config = dict(
    model='image classifier',
    dataset='Sentinel-2 satellite tiles (TerraMesh)',
    train_examples=72500,
    image_size=32,
    crop_scale_min=0.5,
    horizontal_flip=True,
    targets=['main land cover'],
    num_classes=9,
    arch='resnet_bottleneck',
    norm='batchnorm',
    activation='gelu',
    depths=[2, 2, 2, 2],
    kernel_size=3,
    stem='deep',
    avg_pool_shortcut=True,
    widths=[192, 384, 768, 1536],
    loss='cross_entropy',
    init='xavier_uniform',
    residual_init='none',
    optimizer='adam_atan2',
    lr=0.0025,
    beta1=0.9,
    beta2=0.95,
    ema_decay=0.99,
    steps=25900,
    batch_size=256,
    epochs=91.5,
    lr_schedule='cosine',
    final_lr_fraction=0.1,
    warmup_steps=770,
    weight_decay=0.0,
)
Rows from block 2 of a small image classifier, named by matrix and row number. Rows with one number belong to one channel. Each number is 500 + 50 x the weight over its row's rms, rounded and kept within 0 to 999. All counts start at 0. Numbers have three digits each.
After each channel's rows are labels from the 100 images, of 14848, where the channel reaches its highest value: "colour at peak" is the nearest of a few named colours to the mean colour under the peak; "lies over" is the class under the peak. Only what is clearly more common there than usual is listed. The data: Sentinel-2 satellite tiles (TerraMesh).
# convs1: 3x3 conv, stride 2 (model.blocks.2.convs.1.weight, 96x96x3x3, each kernel summed), inputs 0-95
# convs2: expand pointwise conv (model.blocks.2.convs.2.weight, 384x96x1x1, transposed), outputs 0-127

convs1.94:451456564552400536433439511534530539500540578606504539515551513460573478552418402404528504480433548536561421446479551479550517546499551536426596495428538536512536427576491474498505541517404422511494491496504472446529489541442480514408556475424521546523473517562461521569454466453475426564
convs2.94:526427497445471513494519475427425478508518468533509505424463433493553452503491554415515482398471501460426470507466529405502528568511501471499542512493448476466334495504500431414502472510494513494464493506537442452462382408513576506479482541459538509586518426473496347535517481507427526449495460503538503466510462508472489469391387485452462498493497548522510499474486505439434465458538
colour at peak: white; pink
lies over: snow or ice

convs1.41:434497632524431550396439546488479548530567552564503490549547582476511506519494419413528491447442553558518416495524551485553453515519622519427601444503546539542545482565510492533533502569415414495516441553519458545480531552407485547499507557492541541523520507571522546534408492451515467496
convs2.41:459541485498516513357545492424374492530550466502548497512539405543576531503497564478471462462424525476337528374516554484437470512475500462504545466470527542491437532493506403391598484499423542422525501517496442462470514469468537529484506551426450496597540466479505377589533513531551520456513519470490503440475502478523484523442497483549439495539464532530555476475538498506516477512489
colour at peak: white; pink
lies over: snow or ice

convs1.22:442500602499503480510576516463501490544557520539595447514508544602483553505538481490499590463512496502422512514507471543523442464458564486517526472557458471573602488460529464552399499589534515635515516498539536489473535560626505542477489512486615465607534412561460463449507576535555518539
convs2.22:425453517504467496488560546454455453521471480521567599505475459387573511483534510443450488536502534506365417455502447472432503545490518556443475496554490490417414429567485488484509472434428538509575459527481433471479448479427503442517504469458457529566597472533483491502543499501488511470516619426557454480629390444438483575494541575561526481465461523518524457475586552466491566483513
colour at peak: white; pink
lies over: snow or ice

convs1.29:561593609569509550480532516512446625455456534540463415468569607552562475492467481431553445598466496513601468509462593522462479474547538521508603459454520526461522452656562547474528529555452447477517508569511515475492404520527443469517506528527450495467479512521464540493492507448522517455
convs2.29:478479409453474488455460419535490509481514432473486473486524448529535449432427531486522435463502508470451585549423558464530451497504520504521516475511510455400418499474491487489588417507450459442503384533453445473362424528485577558501463526375519488505470470372498460553481486467446622458526465534494552434472480570445440532467454534445512401523463533557486513453474486484509448495499
colour at peak: grey
lies over: snow or ice; clouds

convs1.69:441486503479357485518526540498369528497474462539527486467474529503485522471508401329533492475311525505508458472510539441480407523381506518380517422483460493515505452506488516515444533534499366487530484518496509485471539506479509536497541523449473525525534483524517555546505545433504522479
convs2.69:503491546570495529417544587454487477458532567508525422504487412498516505500611484442483527450397516479530550412488573470404552603469479471538560492506429459557516557469454548412542489447507467526562497529536440474596504440580530504478483506511470534547529450529525505447528550508503517481362454583475491466484517472530538513387526516500500499546456555539561533505536359520538369552538
colour at peak: white; pink
lies over: snow or ice

convs1.13:432476476455375492502528526461352515498480491523513475440481504502467504452501413347521500499321489484520388476523534442468383496421484489388494428482490484498460489472522486486466496493506341474499498505500486494485518509504524521495511490492472501538509474489510517513508562364523520503
convs2.13:512473547517458484457518547526460475425492565507515428478532447468489522497595369420502486430464501453494567524467562436426573522484442399554549492513447472459472556446467586485512483498544444576587477501548473472564426502595478519502527511488505488486484416516530543433532526490434512459404422530478439478487593545556537545360525504464499497532425564482540501531486298458523342498521
colour at peak: grey; pink
lies over: snow or ice

convs1.75:508522533540501544459481388465512487493500512504478544492530444524488482518539534531516506581509481423482506486459417503490500355510520524522527523532525456470508504578422420456525538463495524543412531485528478507451496450523420419499430512471523384394359428512429437369443386518527472475
convs2.75:500537528508465488494444561587443530476486476519406494448412467549530476509424458563546379509483452502498463525513543550458431539455415399503416465312478409560526518462414466506534457513474472528507599473474561483515534538449509449362587506442495376507505468438397582532474511442500430538515446502464539492509489515393368530468523435499470485456363490514485483534454509478502453550458
colour at peak: grey
lies over: snow or ice

convs1.48:486500440423475502503471479319356476520523480491494506484486476491394509430532580451457493543461486457505460531538501455518358479544480476474480382560497480489345570432554441515482502507505496507445501502535499536486471545512516486536432511539498479483449500434494496429484495367533506495
convs2.48:425515532395515452328481527558429471290487490470484569489532491474472512457460444531440502491507558513527536505518600472433465489547461381495458498496530389453500500479494501518535554400445496599568485498503433469494468507524438401515552514406568452497469451449485508453482483478432515461536516545501491525552559566540436505471482557468576463439485576547576500587475426465481420525556
colour at peak: grey
lies over: clouds

convs1.55:411471469557407539463578434460428512472476498555441458497486489419489525445428420396502543503400533474433428465441512440447396451443508473384521428441528509547519422468513419461470430513442397467452504570466484447472487508479506534490511534508490431513448461500494478511493473406537505430
convs2.55:520473541475528456507465539507497547410436553482457384362530411486512559556561442529464452435488412459500535507494541471422535539552391412570477554419485435524476440516400550535430518511467416589516526438543476458539487460524463449451550539505532474509484497539502520465424521424409428502439478498527488488484571552502539502391546542469449482425475536490480442503519393457449391532536
colour at peak: white; pink
lies over: snow or ice

convs1.73:381480541519419460432397531416426520534558563520544527488525505490504462514501462385555528417453550487494418437546489466549423507504574501402569428515604487510515509530512457546497534539370458526477441479517491491400569539489487519432471519458540508537500497526497544501474482440451397555
convs2.73:502461547490483477338544436477368489430529463499517548456562431393570511468528529544401481403466513499454461397532469416445468449474463406432506498509438477534415527508544416442540521433379566517505510524485431398549442487510550495487464515467477475563545370541418410510492513508452474512521512513507489463484466438553512519405478474536487503488454574478543409523511475474485420482533
colour at peak: black
lies over: snow or ice

convs1.87:456475455494419371493477453501406555469506512561454451395535445566512525541486482354533467491443425450541442497484524476454464511498438531383467532440576598514472453501563542427591528435545446507479570490485420411547469469473465486444492460537498483481519491507508432440522541466540483537
convs2.87:510445560515627502570487559468488448526533550405477506512416471460476512443571499463546547422488460477483540485455538392543606594559487472561508473547402540433379567484458456532478393552528448529544501431563523450457486439517479475516540535545482509495413480549498512492485553495474491577513422529479457508500578548530546495444418582516517530590557514526455519498507434408508423517513
colour at peak: pink
lies over: snow or ice

convs1.7:511479604539488496494453511490498476512546534506458524524506530561490520549551511502576539406543475461519488562485390555520474521505504468548534442534545539532567405476488456525497413572360548549466494538530472577509581524587460561526538547518568508475439452516499471463414484540588323467
convs2.7:486493555497410453502517502459466445428600484565559471552500474469552578457469520471517554444549590514478476559499526402423388507456564517538402536541469489453458495572457403596572433553463553510531508500497531460481485549475502456509585495414461454530566485493560346508531465540480529485540553409526506515582470455504540461534386495503493549494474454478574527560531481517493413505526
colour at peak: pink
lies over: snow or ice

convs1.92:473447420431507492510545491468407527518466456473426506480494497538360437372504496513438481477485569412466460514488493435602395482534432428477452491548553510451430509365524459505497438553507504541494548483541509481569480576525496435510462514581497475495428519373463493486522459460489508454
convs2.92:576462522525547414488569509586507478495458557482460502467496488507483436543574492476510451488503529474492580554555469508539552525549476480497521487498549410455500544532506516495495574474445565485521405414505540407467436529503431412552499553448476475457538363594403503501464501408497507461513547451529508580474584572534435404457429543551510479420509568541482489549523511519609543482495
colour at peak: grey
lies over: clouds

convs1.46:487457618582525556505548451577541518514595527570556568555535560492582553469448494545452549428478551539452501534496530484459469430511508486547512528433455550581528520404587521436494445508561451471569566551460550495538491542538566435499557495579597406496504532530460571447516464468529516569
convs2.46:394419411471402458483567421469495524479526468518537497545519496429501532495443454622549450514485535440372509437556496476472434580478462448497435519524486465485390446490553468492494484534497578483566544573455497488489565492438537488461482476435420490536574466410468469474540448489508535471493583473493485409582419459440474564491477502463556414549444472517452486423530536505438550412436
colour at peak: pink
lies over: snow or ice

convs1.63:533469508501503573547513527489494504470522373500568464529455558446494418509456479526477493623495457500540502513523578527427546559456529550577497537412367525488498429503570571488349547456496497468549534478439522531542468533540545552519487462489480534495530546553513498607566535493509547362
convs2.63:463441393440448564537488467453450443497545552568490522476468485481490528416476502485520612501463611527504489511439481477477494555581501559521592550526459455489433481549495498483406490530519513492421434449550500480407431492514520502508495427562635494551431569410541465442526450556518526400487478535504520489531457520464488505471308563463506383534518444495509507324511466454439481417576
colour at peak: grey; pink
lies over: snow or ice; clouds

convs1.27:443445598497400546504484547492450523486558467574531469553515559472538518540413573398458506480447519533573510540543562480411453490525525520473507394470508555603549441477509423500587449514526472563526486556481526499541569450554516547545532590569629489497476515549496540478445478495602550502
convs2.27:349397525490438558491476487536538475497494488542594529474469470431532511452525504547477502525498558474390516522435534453481418600544531562509450528538455448444453493562521397494513418501432481431529552566477482465538520601487506434471520555449549401583523497512489474457513494489473568490577539501514532462570413593372520513461488479528534452514487443474561515495501483478404522486569
colour at peak: pink
lies over: snow or ice

convs1.1:474440537517356552526511524559483548459510522552493533481514512523550501545432384387501511500441551562519499444512587460493501501395525557367522429430497569573562412522463457451522540534531434517524463571446432402532568477501469541446580535525533498540526504556546532558499503523508522494
convs2.1:538394548422549554454481514402421509420521509501522527412412428415518557518568513492522501446490511486461527430420513454423495661457495516526507494476461419500461526512432485421494441527483475442493546518572477457537455398507452516439491577437476459523593476559498405522482565488465562441424400502540512465571483464489528438432432491491467461551450531510509429519546426427548371529467
colour at peak: pink
lies over: snow or ice