{
  "image_size": 32,
  "crop_scale_min": 0.5,
  "norm": "batchnorm",
  "hidden_act": "gelu",
  "depths": [2, 2, 2, 2],
  "stem": "deep",
  "avg_pool_shortcut": true,
  "optimizer": "adam_atan2",
  "beta2": 0.95,
  "ema_decay": 0.99,
  "weight_decay": 0.0
}
Rows from block 5 of a small image classifier, named by matrix and row number. Rows with one number belong to one channel. Each number is 500 + 25 x the weight over its row's rms, rounded and kept within 0 to 999. All counts start at 0. Numbers have three digits each.
After each channel's rows are labels from the 100 images, of 14848, where the channel reaches its highest value: "peak on" is the class under the peak. Only what is clearly more common there than usual is listed. The data: Sentinel-2 satellite tiles (TerraMesh).
# convs1: 3x3 conv (model.blocks.5.convs.1.weight, 192x192x3x3, each kernel summed), inputs 96-191
# convs2: expand pointwise conv (model.blocks.5.convs.2.weight, 768x192x1x1, transposed), outputs 110-219

convs1.82:460528562506484483502483493488465477496482472502471485469489506487465437487518487530460518500483482485508439485508475499481471505499519476493479501462489479482496484516474519471483491469501482421507471477520506499494467473461483475510479533479480438485483489522481471506491520464484497490
convs2.82:487554508533502521465486466509520496498497472521494549532522525485489491541481486515498496541523503501527475506455453524506523431484505510515492530497588502526510511453465490498441521502490498529538528509502523457496469503465476497519486516502512488497514541537510501448509527538508520498519519478506492484505527499507499491513468
peak on: water

convs1.43:480455456518498499505492512512494481496499499462483475479544548489485477534543487471525540489462504479489486523518491502494501578487519489517487519509510459484538516534484483497509489502495506414500482503500525492498454461513484494498520503488458467505510494524458524475492536516462502506
convs2.43:461455473509480519506465501468488480498477530488474465483470494520466502515482491479469521509465500494533482489500488523484518466503529492501504500483499474486490484498459516531495491492516483507489493502512498530489519465512499492502473461476484505490508452478492517475509508479468479449535475488424479524484496506510527477473493
peak on: snow or ice

convs1.66:501516510498498500504505495435479501484500500513500496501506460499471499426441496498489441494467455501482475487459502506500504461485455504496501502500441501502477447418500513503476500501470467482505465502494499501495505502495495503448441505504463499506477509453500505467502501502486493509
convs2.66:487520502488581493502487510503539488495532466491515538482508492491473520490498515522492485558541495482465534520509502478561500467499502517490506539534510499487527488465502485509511521493496518514511472509529470451519527535501499471527558567517534507485452489487527525503513513514528517506507507507541510502522530466527490482518530
peak on: water

convs1.52:501509505489513503489507491452480502492502505501499495500479464482461495430468502508452446509452453502499468469477502503504505498505461504487502475503442500501485454447498526503451502504474451480499440501504500500505497495483503500484430499501435495504456510479505506480500505502488476505
convs2.52:486492514449556449498491486507545508468539499485507522486504498499466517418496495536499481565520490458462518544509507467557482469488496504499492543509503499503523488453511481500484491508519519481510467470495471477528529526527486465505567560498505498475450501486494523520512510486527505488520460501537488521488509474537504476534533
peak on: snow or ice

convs1.31:495498512501523508519501509471508497523494502523488491489507464505496534446504514510490494528409457491508466461488502492498487519512436488465492451487462496494494468477491530498478502497487488490483415488532513492517518515517509490501461512491461462494508502522495486499489495486524512495
convs2.31:495506553480482483508468448514518477473459483482498533494526461482471490484495486502494475530498493463424480528496502464523483510470528490440466486478525519505495471439514493493448515513493498480490496457501479453495502518493511472496506542493467482460490524449493513515511494497502503496497479483481464520480494469525497497541484
peak on: snow or ice

convs1.42:523522456528520492502513498488543529485517515543523516524486487525497521474503508466508481498524444521469513483496516509515508510493481505512504477520465533501535485487518472515484513513487492555497492509507515505509492492523516508498476474506487439513476496499503502459513407502461516526
convs2.42:510502480488497514495499516548509511499503494499521485517531528477500466514509487499480487511541557483492503509483513453483490464550460469460507502457498508459524483513518495485493528474452502509464505496483503514484485516473480489476493512529443516466427431513533504500480520508507521503509518506480528518500480521477479502531500
peak on: snow or ice

convs1.150:497509527493484501514508510456494500507496494493498500503507486500486520432501491546503500489428441503506475496446501502496503510493460515497501507491447506502448459448503567503486497496481482471504424498496498495500526524516495502496446557503453501508484514513497501519504504494509500508
convs2.150:474500507514551520481476476464531438493495492478506513423499446488481516499486499476475467528538491484437534559484510458544459499511518499469503482499492495460534469476494516507525487479492492467514474464540461449490511524497506489520536532470513503443433494454515531551476513518501466472505467479493472513471519490489487468520492
peak on: water

convs1.147:495516512522508497513494512448494496488502501521488497488518453514498504436470509504492474520433457497486451466474498489493492465489439486487494467488460486497491466443492516494485500494483478494478430484530521494516497479508504491478458493493473462494495499486483487477492507487501508516
convs2.147:476525550473490472506479452510533479472480469471544560487519483472492493499516485511503464524534506464439479539497481467517508492504507492430472488504540519499520472451501494515459507523486508483491494456522475455494483543496498460532501570501485487494494513465516540523516498495491503518516489495493471509485507467536474490540500
peak on: snow or ice

convs1.168:498513511499503501482507497447486500477498499501496492496503460486469499419473497502465460500451469496485472472460501503498501500482453498492496484495452498498468447446496516502444499500472444488502441496503506502504498494492498497474424512499457500505463508477498503472500505505492473507
convs2.168:458509555486575468508492492508535480466504497488510554463503486470463495463502504518492479549523522471472526549510482465541501474493511495501477503508494496510556483446501484511470487502506530471509482447523459462524533539536498469504599548492502501488460513485504545549522515491502506482524465509522484498475504469551496484522529
peak on: water

convs1.151:479509561521469494496512502469473491469494495489486496492556527477507504483529477504444536476461507500472435478455481505487495553442507499478487496490513504503435474516488502493476509496482471436529428488510510507500453466486479490495493517501507477504487504514480512503508549508486480512
convs2.151:440548486540510511511516419475498488479490476519492520504542515518506490531469499531466486519508496532525528498472423503476512469478492513485516521507467513505515532493431515547498504510500497497522556506537537483494522490526503512509506506508493501480483494493515529458523518546499530493519516522488506456485511498496507460511506
peak on: snow or ice

convs1.120:516499507524518499501519480496521516479512509533509509522509494515510479483496499467493485494546457491455552500510506490501502477468467528506503519519471517493550493496506469498501506525487497542488555509503509486506545467508506503471489474499462440504496485483497523463497472541552524518
convs2.120:532502502489540526493478532526503518480527492475514495531531550490480506496447464476480471511517547488493505506468514478518505478539446451457518516500501444507520498488517457475521539476465506512488506513487504460483477507481475474505495506537471480481444489520536508519471531495506522539504516507516514528517501512456468478490466
peak on: snow or ice

convs1.39:500531518513510513518518478453507501514508507516508495506521449499446508437473505521497484514461457505493478463470510513514509483496475510476507502502435514509463421446503544511480509506487477467518453512501494510501526520510500508476462532508455512511478525493501518507509515504499515490
convs2.39:500509487494556497466494502498549506487550481482474511477516484499490508450496509502487500567505484487456542509497485477563489491468516500501520533494509502518508485442513503489504515485494522501487456492508460468505555506504503488479558552514506495494462507484503481481516518503523515499506486503539501493508511468515492499521543
peak on: water

convs1.24:498517456487493469499474488482491486481477488510507491507517485511509475482499487474462497483556461498458532494527492474493486491461488477482490510499461490475521481491502487484486472488465481580463563492470470471468484494480481486495471486480456450485479464501502483484471469500507509490
convs2.24:525508488461509513482478503551509509479525486483522482510529520492464489500484446481492478494528530484489501513477502471500480459538445440470510514479496448495512488482514474461494556463461533516488490523483476489486479503480423483492509502531466481468461494493536516516474519498520540516514526496502515521512485491458470520507497
peak on: snow or ice

convs1.129:472550518495473505536517520495464505470497485523480478480510459544520491466499470501492464465500464474479509514454490520477509475486474485496495514492510476495476492483481533518490494501472487359497483498477491501489517537508486494500467520504470480516502507500458518496511494505515514438
convs2.129:532524543510509526484503472530519514477476471497494540566536537488456486503497520517517481516544509533478522502513494529511499489541509519484479480509550448512474500501513498471484524494481528554512504510477466492486443516482517474509479522501483541483529453569498516469496523505555521503511536449486518502518504496528490517526481
peak on: snow or ice

convs1.21:469478485474459478522498466492509481469483475499482471476491484452468481494495462486467484451504490477476537482494476496456489491465492492492470508476486478486502490486480487491495481484497494539504512469473484496478502519507456479487499524499495513499481490493445482491495445508497523438
convs2.21:521512495484498544496499501539513508471511476482482489515566520473498479525470483493481498510508534471510503510483491470490470479525450505471500483489496477496508462485512478449511546443444530540494469540461492501491479496466465480465504494539476496488473501491554518514479504517509563514490531481489544498543454479487493515515455
peak on: snow or ice

convs1.51:497521538508513517468512482482486491499501509525493492494479489489469457484474504485449481513456457487480434472496504491507502461489471508483500483498457457494508470465490464496476502505496473446505457504516494493510533494487506491477473491492421421501475508478518526478490543514560474499
convs2.51:496513515494505516476497497513523505489513439510517516539529559501466485517483493496495454563544529486521495532478488506511483437529502506494505516493549458490523480487490477490462528489513506521521517510502509481498470514459453451528496521546505526480506522495558508506509509514502522536501524509498497515495510514511525508513446
peak on: water

convs1.83:477480508486529516506502497494498493481507500511461456459479485446479464494510504492509496513560500461505523493538493483480482508482518521489472490488500481480554508516457503487508499503512513480475562470522481480510452450486502480511507469483522474493499505514444500487493506511438504511
convs2.83:528515509475490505492494513549516507476520470502497498532542512490461472504465483496510463490538540484505504523476501476499480466545438481473493505493501471492529452487508470457505531455464532514491482517474482485493470508473429485495509503513495496487481515508545514515488523484510522525499545482513526511520476486488467518523460
peak on: snow or ice

convs1.155:507479513505504504511504484501416514475514502479499506499523532475459482505513505445486481491513532502458501519500502506491501527450484492510508508512554519509487524505498464504511511518442505507511501498508534501512452453436505505487508449510532472503533503488466496452511543510482489530
convs2.155:476494477513461489479454511480481479506460497480512469490483503533483519505471489497444474467473496491508460489464481522527509485493521510486496489492518476467460504514477509524487485509521488497512513505530492499490515491485499508516472493476524490482497450488471501493512512467486486457531473434446449494500521507510528488488504
peak on: water

convs1.60:504516474509516477493475525497475503531490485474501506507432540484491508503483495481522482487447459499478506493516488496488480507509468504458495466488476518488527488483498461479489489487466500461495460485503485500496531515482490492498502493494470521479484473480516457473491524466529509499
convs2.60:507512451504468495477490457549478476522537515475489496472475454496499485500482478474500503470500515495494477498478507492431539523524514468479534513449550509536469519481501480521515507508515512496479506486504487513477508512488523549501542517503490462554497499547462494499537517453522518471519496495498521514496513504504521523517537
peak on: snow or ice

convs1.173:513539512530526478504517547485500546530521500544513511529542494522523510491495486483468475465502439517481477477479506524496508500526513498470505507517453474513537476488506489509479510529496485471510491499503481515512566547520509510498474515508413440515476501486487505477520536509550503475
convs2.173:517499499469539500506515483535510511486495441519505516534511552487453438507488500503499493553541541515493516487497499513513485448544536486478512506509516461504518508493511484513472512482491501514504528473511488484508472527492502432503477537503487538467487475542517540478493520480532507511512493501510493517492493506492525510517490
peak on: snow or ice

convs1.185:477550497517501479475474541490486485530479476469473477489472505476521495493507468525505516453442488466506530491498479489467462512509512513506471476482495569475453482516471490467470482487496486452491440471483513489489552524484475479506510546479484535467485464510495474514484485502544474507
convs2.185:501504420494506473447480483519479506490494474464472509505477478497507508475481482511478466506501509478477473494470512501432527494478479503501520467469575528529504504458519475525489495539518507487542514487494464480479506520496500528475522499507498479481503490523474488512501514482526478458499464498485515518491489466492503529497503
peak on: built area

convs1.88:481540515528491478489483565468482490539488475451478487497478512474521503475506461526487504449425483476506516489460479496465472527513507487507482486481477529480445463502477505472464487488482482459503412478479523495485547529487471490512492537486484556476482473512500481516495510505524490498
convs2.88:501506433490524476461504508526481508484512471469462512479467498486500504467516483493495486500474506501466493491479519458449525500463505496510509449472539528520484522476515480546478480525493501475518528476513452475491519499495501529474529520489494499480460508522472509535513511480523468438504448509497522524500492460516507510479502
peak on: snow or ice

convs1.1:502532548515499499518532524523483519501508509475503503519513471481531520497494489476485470485452520499494545509495506497485496488492493444495489511517511549498477506483500478501512521526497508507490439489526500493516515501500520495513505524503482497510511492503512512497509458557507508443
convs2.1:498528525496481487518480490493522490511463484513531511524526544484461486470504497470504524504528515509505502521491503535521470503550507497499476507507534457499532480514516494483508536484464536537517485518483490501486471474467507441527501492506500514506534485516508455525518515478456506523490544422487522496505519520492513498467457
peak on: snow or ice

convs1.20:495527521532495498497508517453501496496499498510495492496524451502478519423477496509489476499447448496483483473460501507495495498492451493485494483491430496499468435435495518498475503497479476485503451492504513503500522512515494498467441525498462499503484509489491503482501515498504496508
convs2.20:468521571489541497507486462501551482477508474497499572443522468465492482494511506507496511523524497490450513541496478451537493484490528497487489478502499510510523482462497501538479501507475520457519493437550471453497525516497504495504568559505509485492464503471520547556532496512478484488516482503498469493476503470527484490496512
peak on: water

convs1.162:492523522524498502500506516452499499498498497510494493494521447500475514422477495518492481497443443495491476473456500504493497500495458492486494487490431496497460435439495526499474502495479473477500439493504511498502520511513497497476441531498459496503485507492492500491500513499505495510
convs2.162:462522562500536501503495467496555481476502475477501555444519462456488484513509504496505500519524489491450518534500490459551490491493520486485495467514496515496539474459503504523488485499473508453515496439543456440495516513497514490510563552479503491471458513475522543564526490516489484476508487486497474498477512472512472481508510
peak on: water

convs1.117:469488526486446491495502534498462473479485478450497494480497485457523487519506480516519498487474518507499508515489488504504505526492522486510496529475513531493496498516498487510517482480493514448504479510466507499469518538508474490474517537497533494515513519510467507520505529480519485467
convs2.117:465498493506489509497492509506532526496465513488523509503509539495474506503502533497438506491488508477553455498469476530512492471514527494518528490494538467484517503499452512522513525517536516543501523518487511516459499472497495492519511461457508496496502498491485468489541503521440513450511503469488520467518515528509507482488498
peak on: water

convs1.15:500518515494497502507506489434472500481502500512503496503505459495465494428449494502484452490462458502481470488451503507500506467479463507492503505502441508503465442424500522507477499502468465479510454505489492504496500501492493504457446509506462501508475512464498507476504495504483494509
convs2.15:478528509498587497488488503495532495483522476477512530486511499496474512478498513507498488565539502487471544528506491484562506470504507508489507546519511497492535486451515484503511511498499516510510477518515462467510534545503497480527560567507542505496451489483517518498511523514524511506509502508540508497525533471516489489525526
peak on: water

convs1.181:497525517501499502490504498437477500474501501517499495501500460481467500424456497501474453497455474501475473471462502506503504476476464507487500487500450502501469439434500517504464500500468458474509452503494496503501496496488496503460444506503465501506469509463500507464503501505474473510
convs2.181:483536510483567481499492498495532505488538493489538524494507500482473518475499512519493482553551505485476523533502460480547507465512500509495508542533510493522536509463487492521502526508506526515499495500523477487519521544514483477544560564536537482501454503499516519515534525508553524513526508511554506474519533493542478489520532
peak on: crops

convs1.180:497530517519508501496504489445477497474499499507501494499504463488442495433470498504469457503445473500474452454458501508502501502470469499482500473495460504500462437449499520501458499499464467478508436499497510503500492493482494499465457506501455491503470509475504503473502511499473478503
convs2.180:483526549475540459497493464510549513478544499484521555495514490490477515437509502522480502559508518456474495531507453474531514471474509492489495542507521524534531498447481494513483522515507531493487488469510487493528540521531487473501575570531487473511469507501497514473555519487509522488533485512544493493497511486559485500531531
peak on: snow or ice; water

convs1.3:474491501494500492514493511491513478513488487496452457460517540511559547509522484503525505490526537462517564508514473486477472509508498522508465510494544468477548516520452508479516492497516521449499538462505506480496509506512488467527517482478537560475518488520448494510479547509517516504
convs2.3:510497467487492479483501498499448509490487483486513480518502499421506477474492497475521491495492503512503444472487467520475492499509509502477506461455476493487502489508500508516493473494488476496434509490493500509438480498490512492508470459505491499514512483490497482497521504491480497505441501516487505461483504521503492502497508
peak on: snow or ice

convs1.103:498523511517490497503502492453500497478499495521503497503509493493490536444445493475483449492507494508468503502473504500502502442484448510501503517492456510505510455419504530506500498496476486485507528504489504497493527512522493503440475483503482507505496509458508500458501508484478494506
convs2.103:499552494519553516467472536491493508500550433496524490488492490486477532498503497513472455552549508483481525520463487485534480459510520503485496483515498474478468489447500477524536508472534481524502495524551477454508498546489499486555535536546529480506459478516530500512521536511530501500489521547531495501518547494495495501497506
peak on: water

convs1.41:479515578511483499480516508457460495454501493484483492491534526461525492497517476483437541470493506495478440470462479503484493537425514512482484494495519497502441476515490470490475506509487477486526470490498499504489461454494483489483506502499506470509484509499488511487510561520480476526
convs2.41:438555501524497502510515451473508488486490475517503513499530524513502498552473494523468486506513499518537516488464443519463525471498495516489517520521475518512497533492431496540509497518495482511532561517529534482503516496529505504534514500505517507484492499504506529430514499547494529498521516511491508445507511509485499442500490
peak on: crops

convs1.158:499475491483522494489502450489471484479493517511500493497525485536451433491504518485504501549588477496466525482562492474515495494454486519471485476515467485483538486506494494490490498509475490546466531504516480471508460435455523479505483466480451424491477490503494525492475546516477491518
convs2.158:545506490445502519485484507544503525445543469475511482519534525496461488498481480491492480500505536481495500498473501462502466484542436477483496517473492456493506458485513471455498556449460536519478484531479481486488477505485422471483506500533476493480469500491557513507494524494519535524495518492499514523519483491484476516525475
peak on: snow or ice

convs1.183:498515511498497499496506495437478500481501498506501497500504456490467498420460495504478454494455463502479477478456500506501504485480460505491501493500442504502467437433500517505462500502471454479509447501494500505498499498492495502462434513503464504506467512471497507474504501505487484510
convs2.183:471523519485581493495489504496539490478517490482525547481505491474466512477496510513506482551533498490473540523512478474557503464491508502492501529524503491498539499462490475514497518498502527490506475490518470470518532546508484466522585568506540494500449496487512529533512513503529500506527491496531493485512522471543485485532533
peak on: crops

convs1.10:502506511498509515511519475469491515517521512521493478492536501498471475494482499497499495501536499486519505511515503494497516489504536507517496532515483452501524484493482476507501507526517495497493543489504517492503547540516511497494493504500517481507504516480498521505506593516595512484
convs2.10:505502474481500461418510515523479497469502480450473499514499496454472458480446430483486453524513533494509509501466509505473507466502483416469524476430509474488513465454508444521496476470497490496467481497504473454479519532499474509489496514510487440486487527539470505482497533500516497499523487521513524502482497496436473515517500
peak on: crops

convs1.118:493537522533499496485507514459497497484496497509493489495519456488476515423474489501461462494464474496467486468463495508493494504480451492489490487491440495496475439437495517496451498497468453492508472491498516500495514506510491497464431521497468516500466505482497502463498516505489478505
convs2.118:465545543492536492482477482515520504470538487493511546484508468468493501468510514538488481539524516468468504539493456446520506484481524482498476502495497516518527494453484512541488497512492514474503498441559472467506527530515506491521560561545497482515458511490513531523570509503511508495512476530519484467490517474562490488509529
peak on: water

convs1.165:499478477496567506481502495514508500527508513539492492492504505489526519504501520482481497538553506485534563488568500488508491504535518523484488501506499475489573499525487497490496504510525503480490554494531476492511490501525523486524500465492504503491494491490516505493492525507522482489
convs2.165:513501489444503485449499515507502534472526481451498494500509505493479488487461429493468469526508503473503514478469494493507492490530454461480526502489496449514477509479504479501493514485481516535488492535480471481472509508484494485486509472497471454482500535475507472468473513526557524521509523456525515505513488493452443513529505
peak on: snow or ice

convs1.160:498524518512485497500502494442476500465504501523507502504505470494464499428465494505486471482472472508465476494439502509502506474466474507496505500498455505505457447426506534505493500500469483484521458507483497506490490498495483511459457519508469507508491510478494510476509500502464477514
convs2.160:489540502509582503504492519499519500509538489485543521494509491484473517510501517499492484537559523496480526518497460484552516470524500502490511515536521490502524503484499490539527532510506518522515497527546464482512510558498497491559546549540546504507470493510526515522530532509539515503522521518542498478528545500515484508510528
peak on: crops

convs1.89:497523525510500503485507492445475500465502500512502500500502469478453500430477499507458469500443490506472465466447500511505506504466478505487503490498462511502458440452502528506457501501465455474515437503496502509503488491486496502461451512504463500507466514480504506474506500500468467506
convs2.89:480529513489537479502493472505519508479530511487531539490510493486470521453503504515492491544530525469473509534506447477537522468492492484493518541517515510535540496450482503524497523512517540503495491486505481499529543539523474481530573558530526485507480514499491514498542537498527525487532496527552507487498519487558480496535533
peak on: crops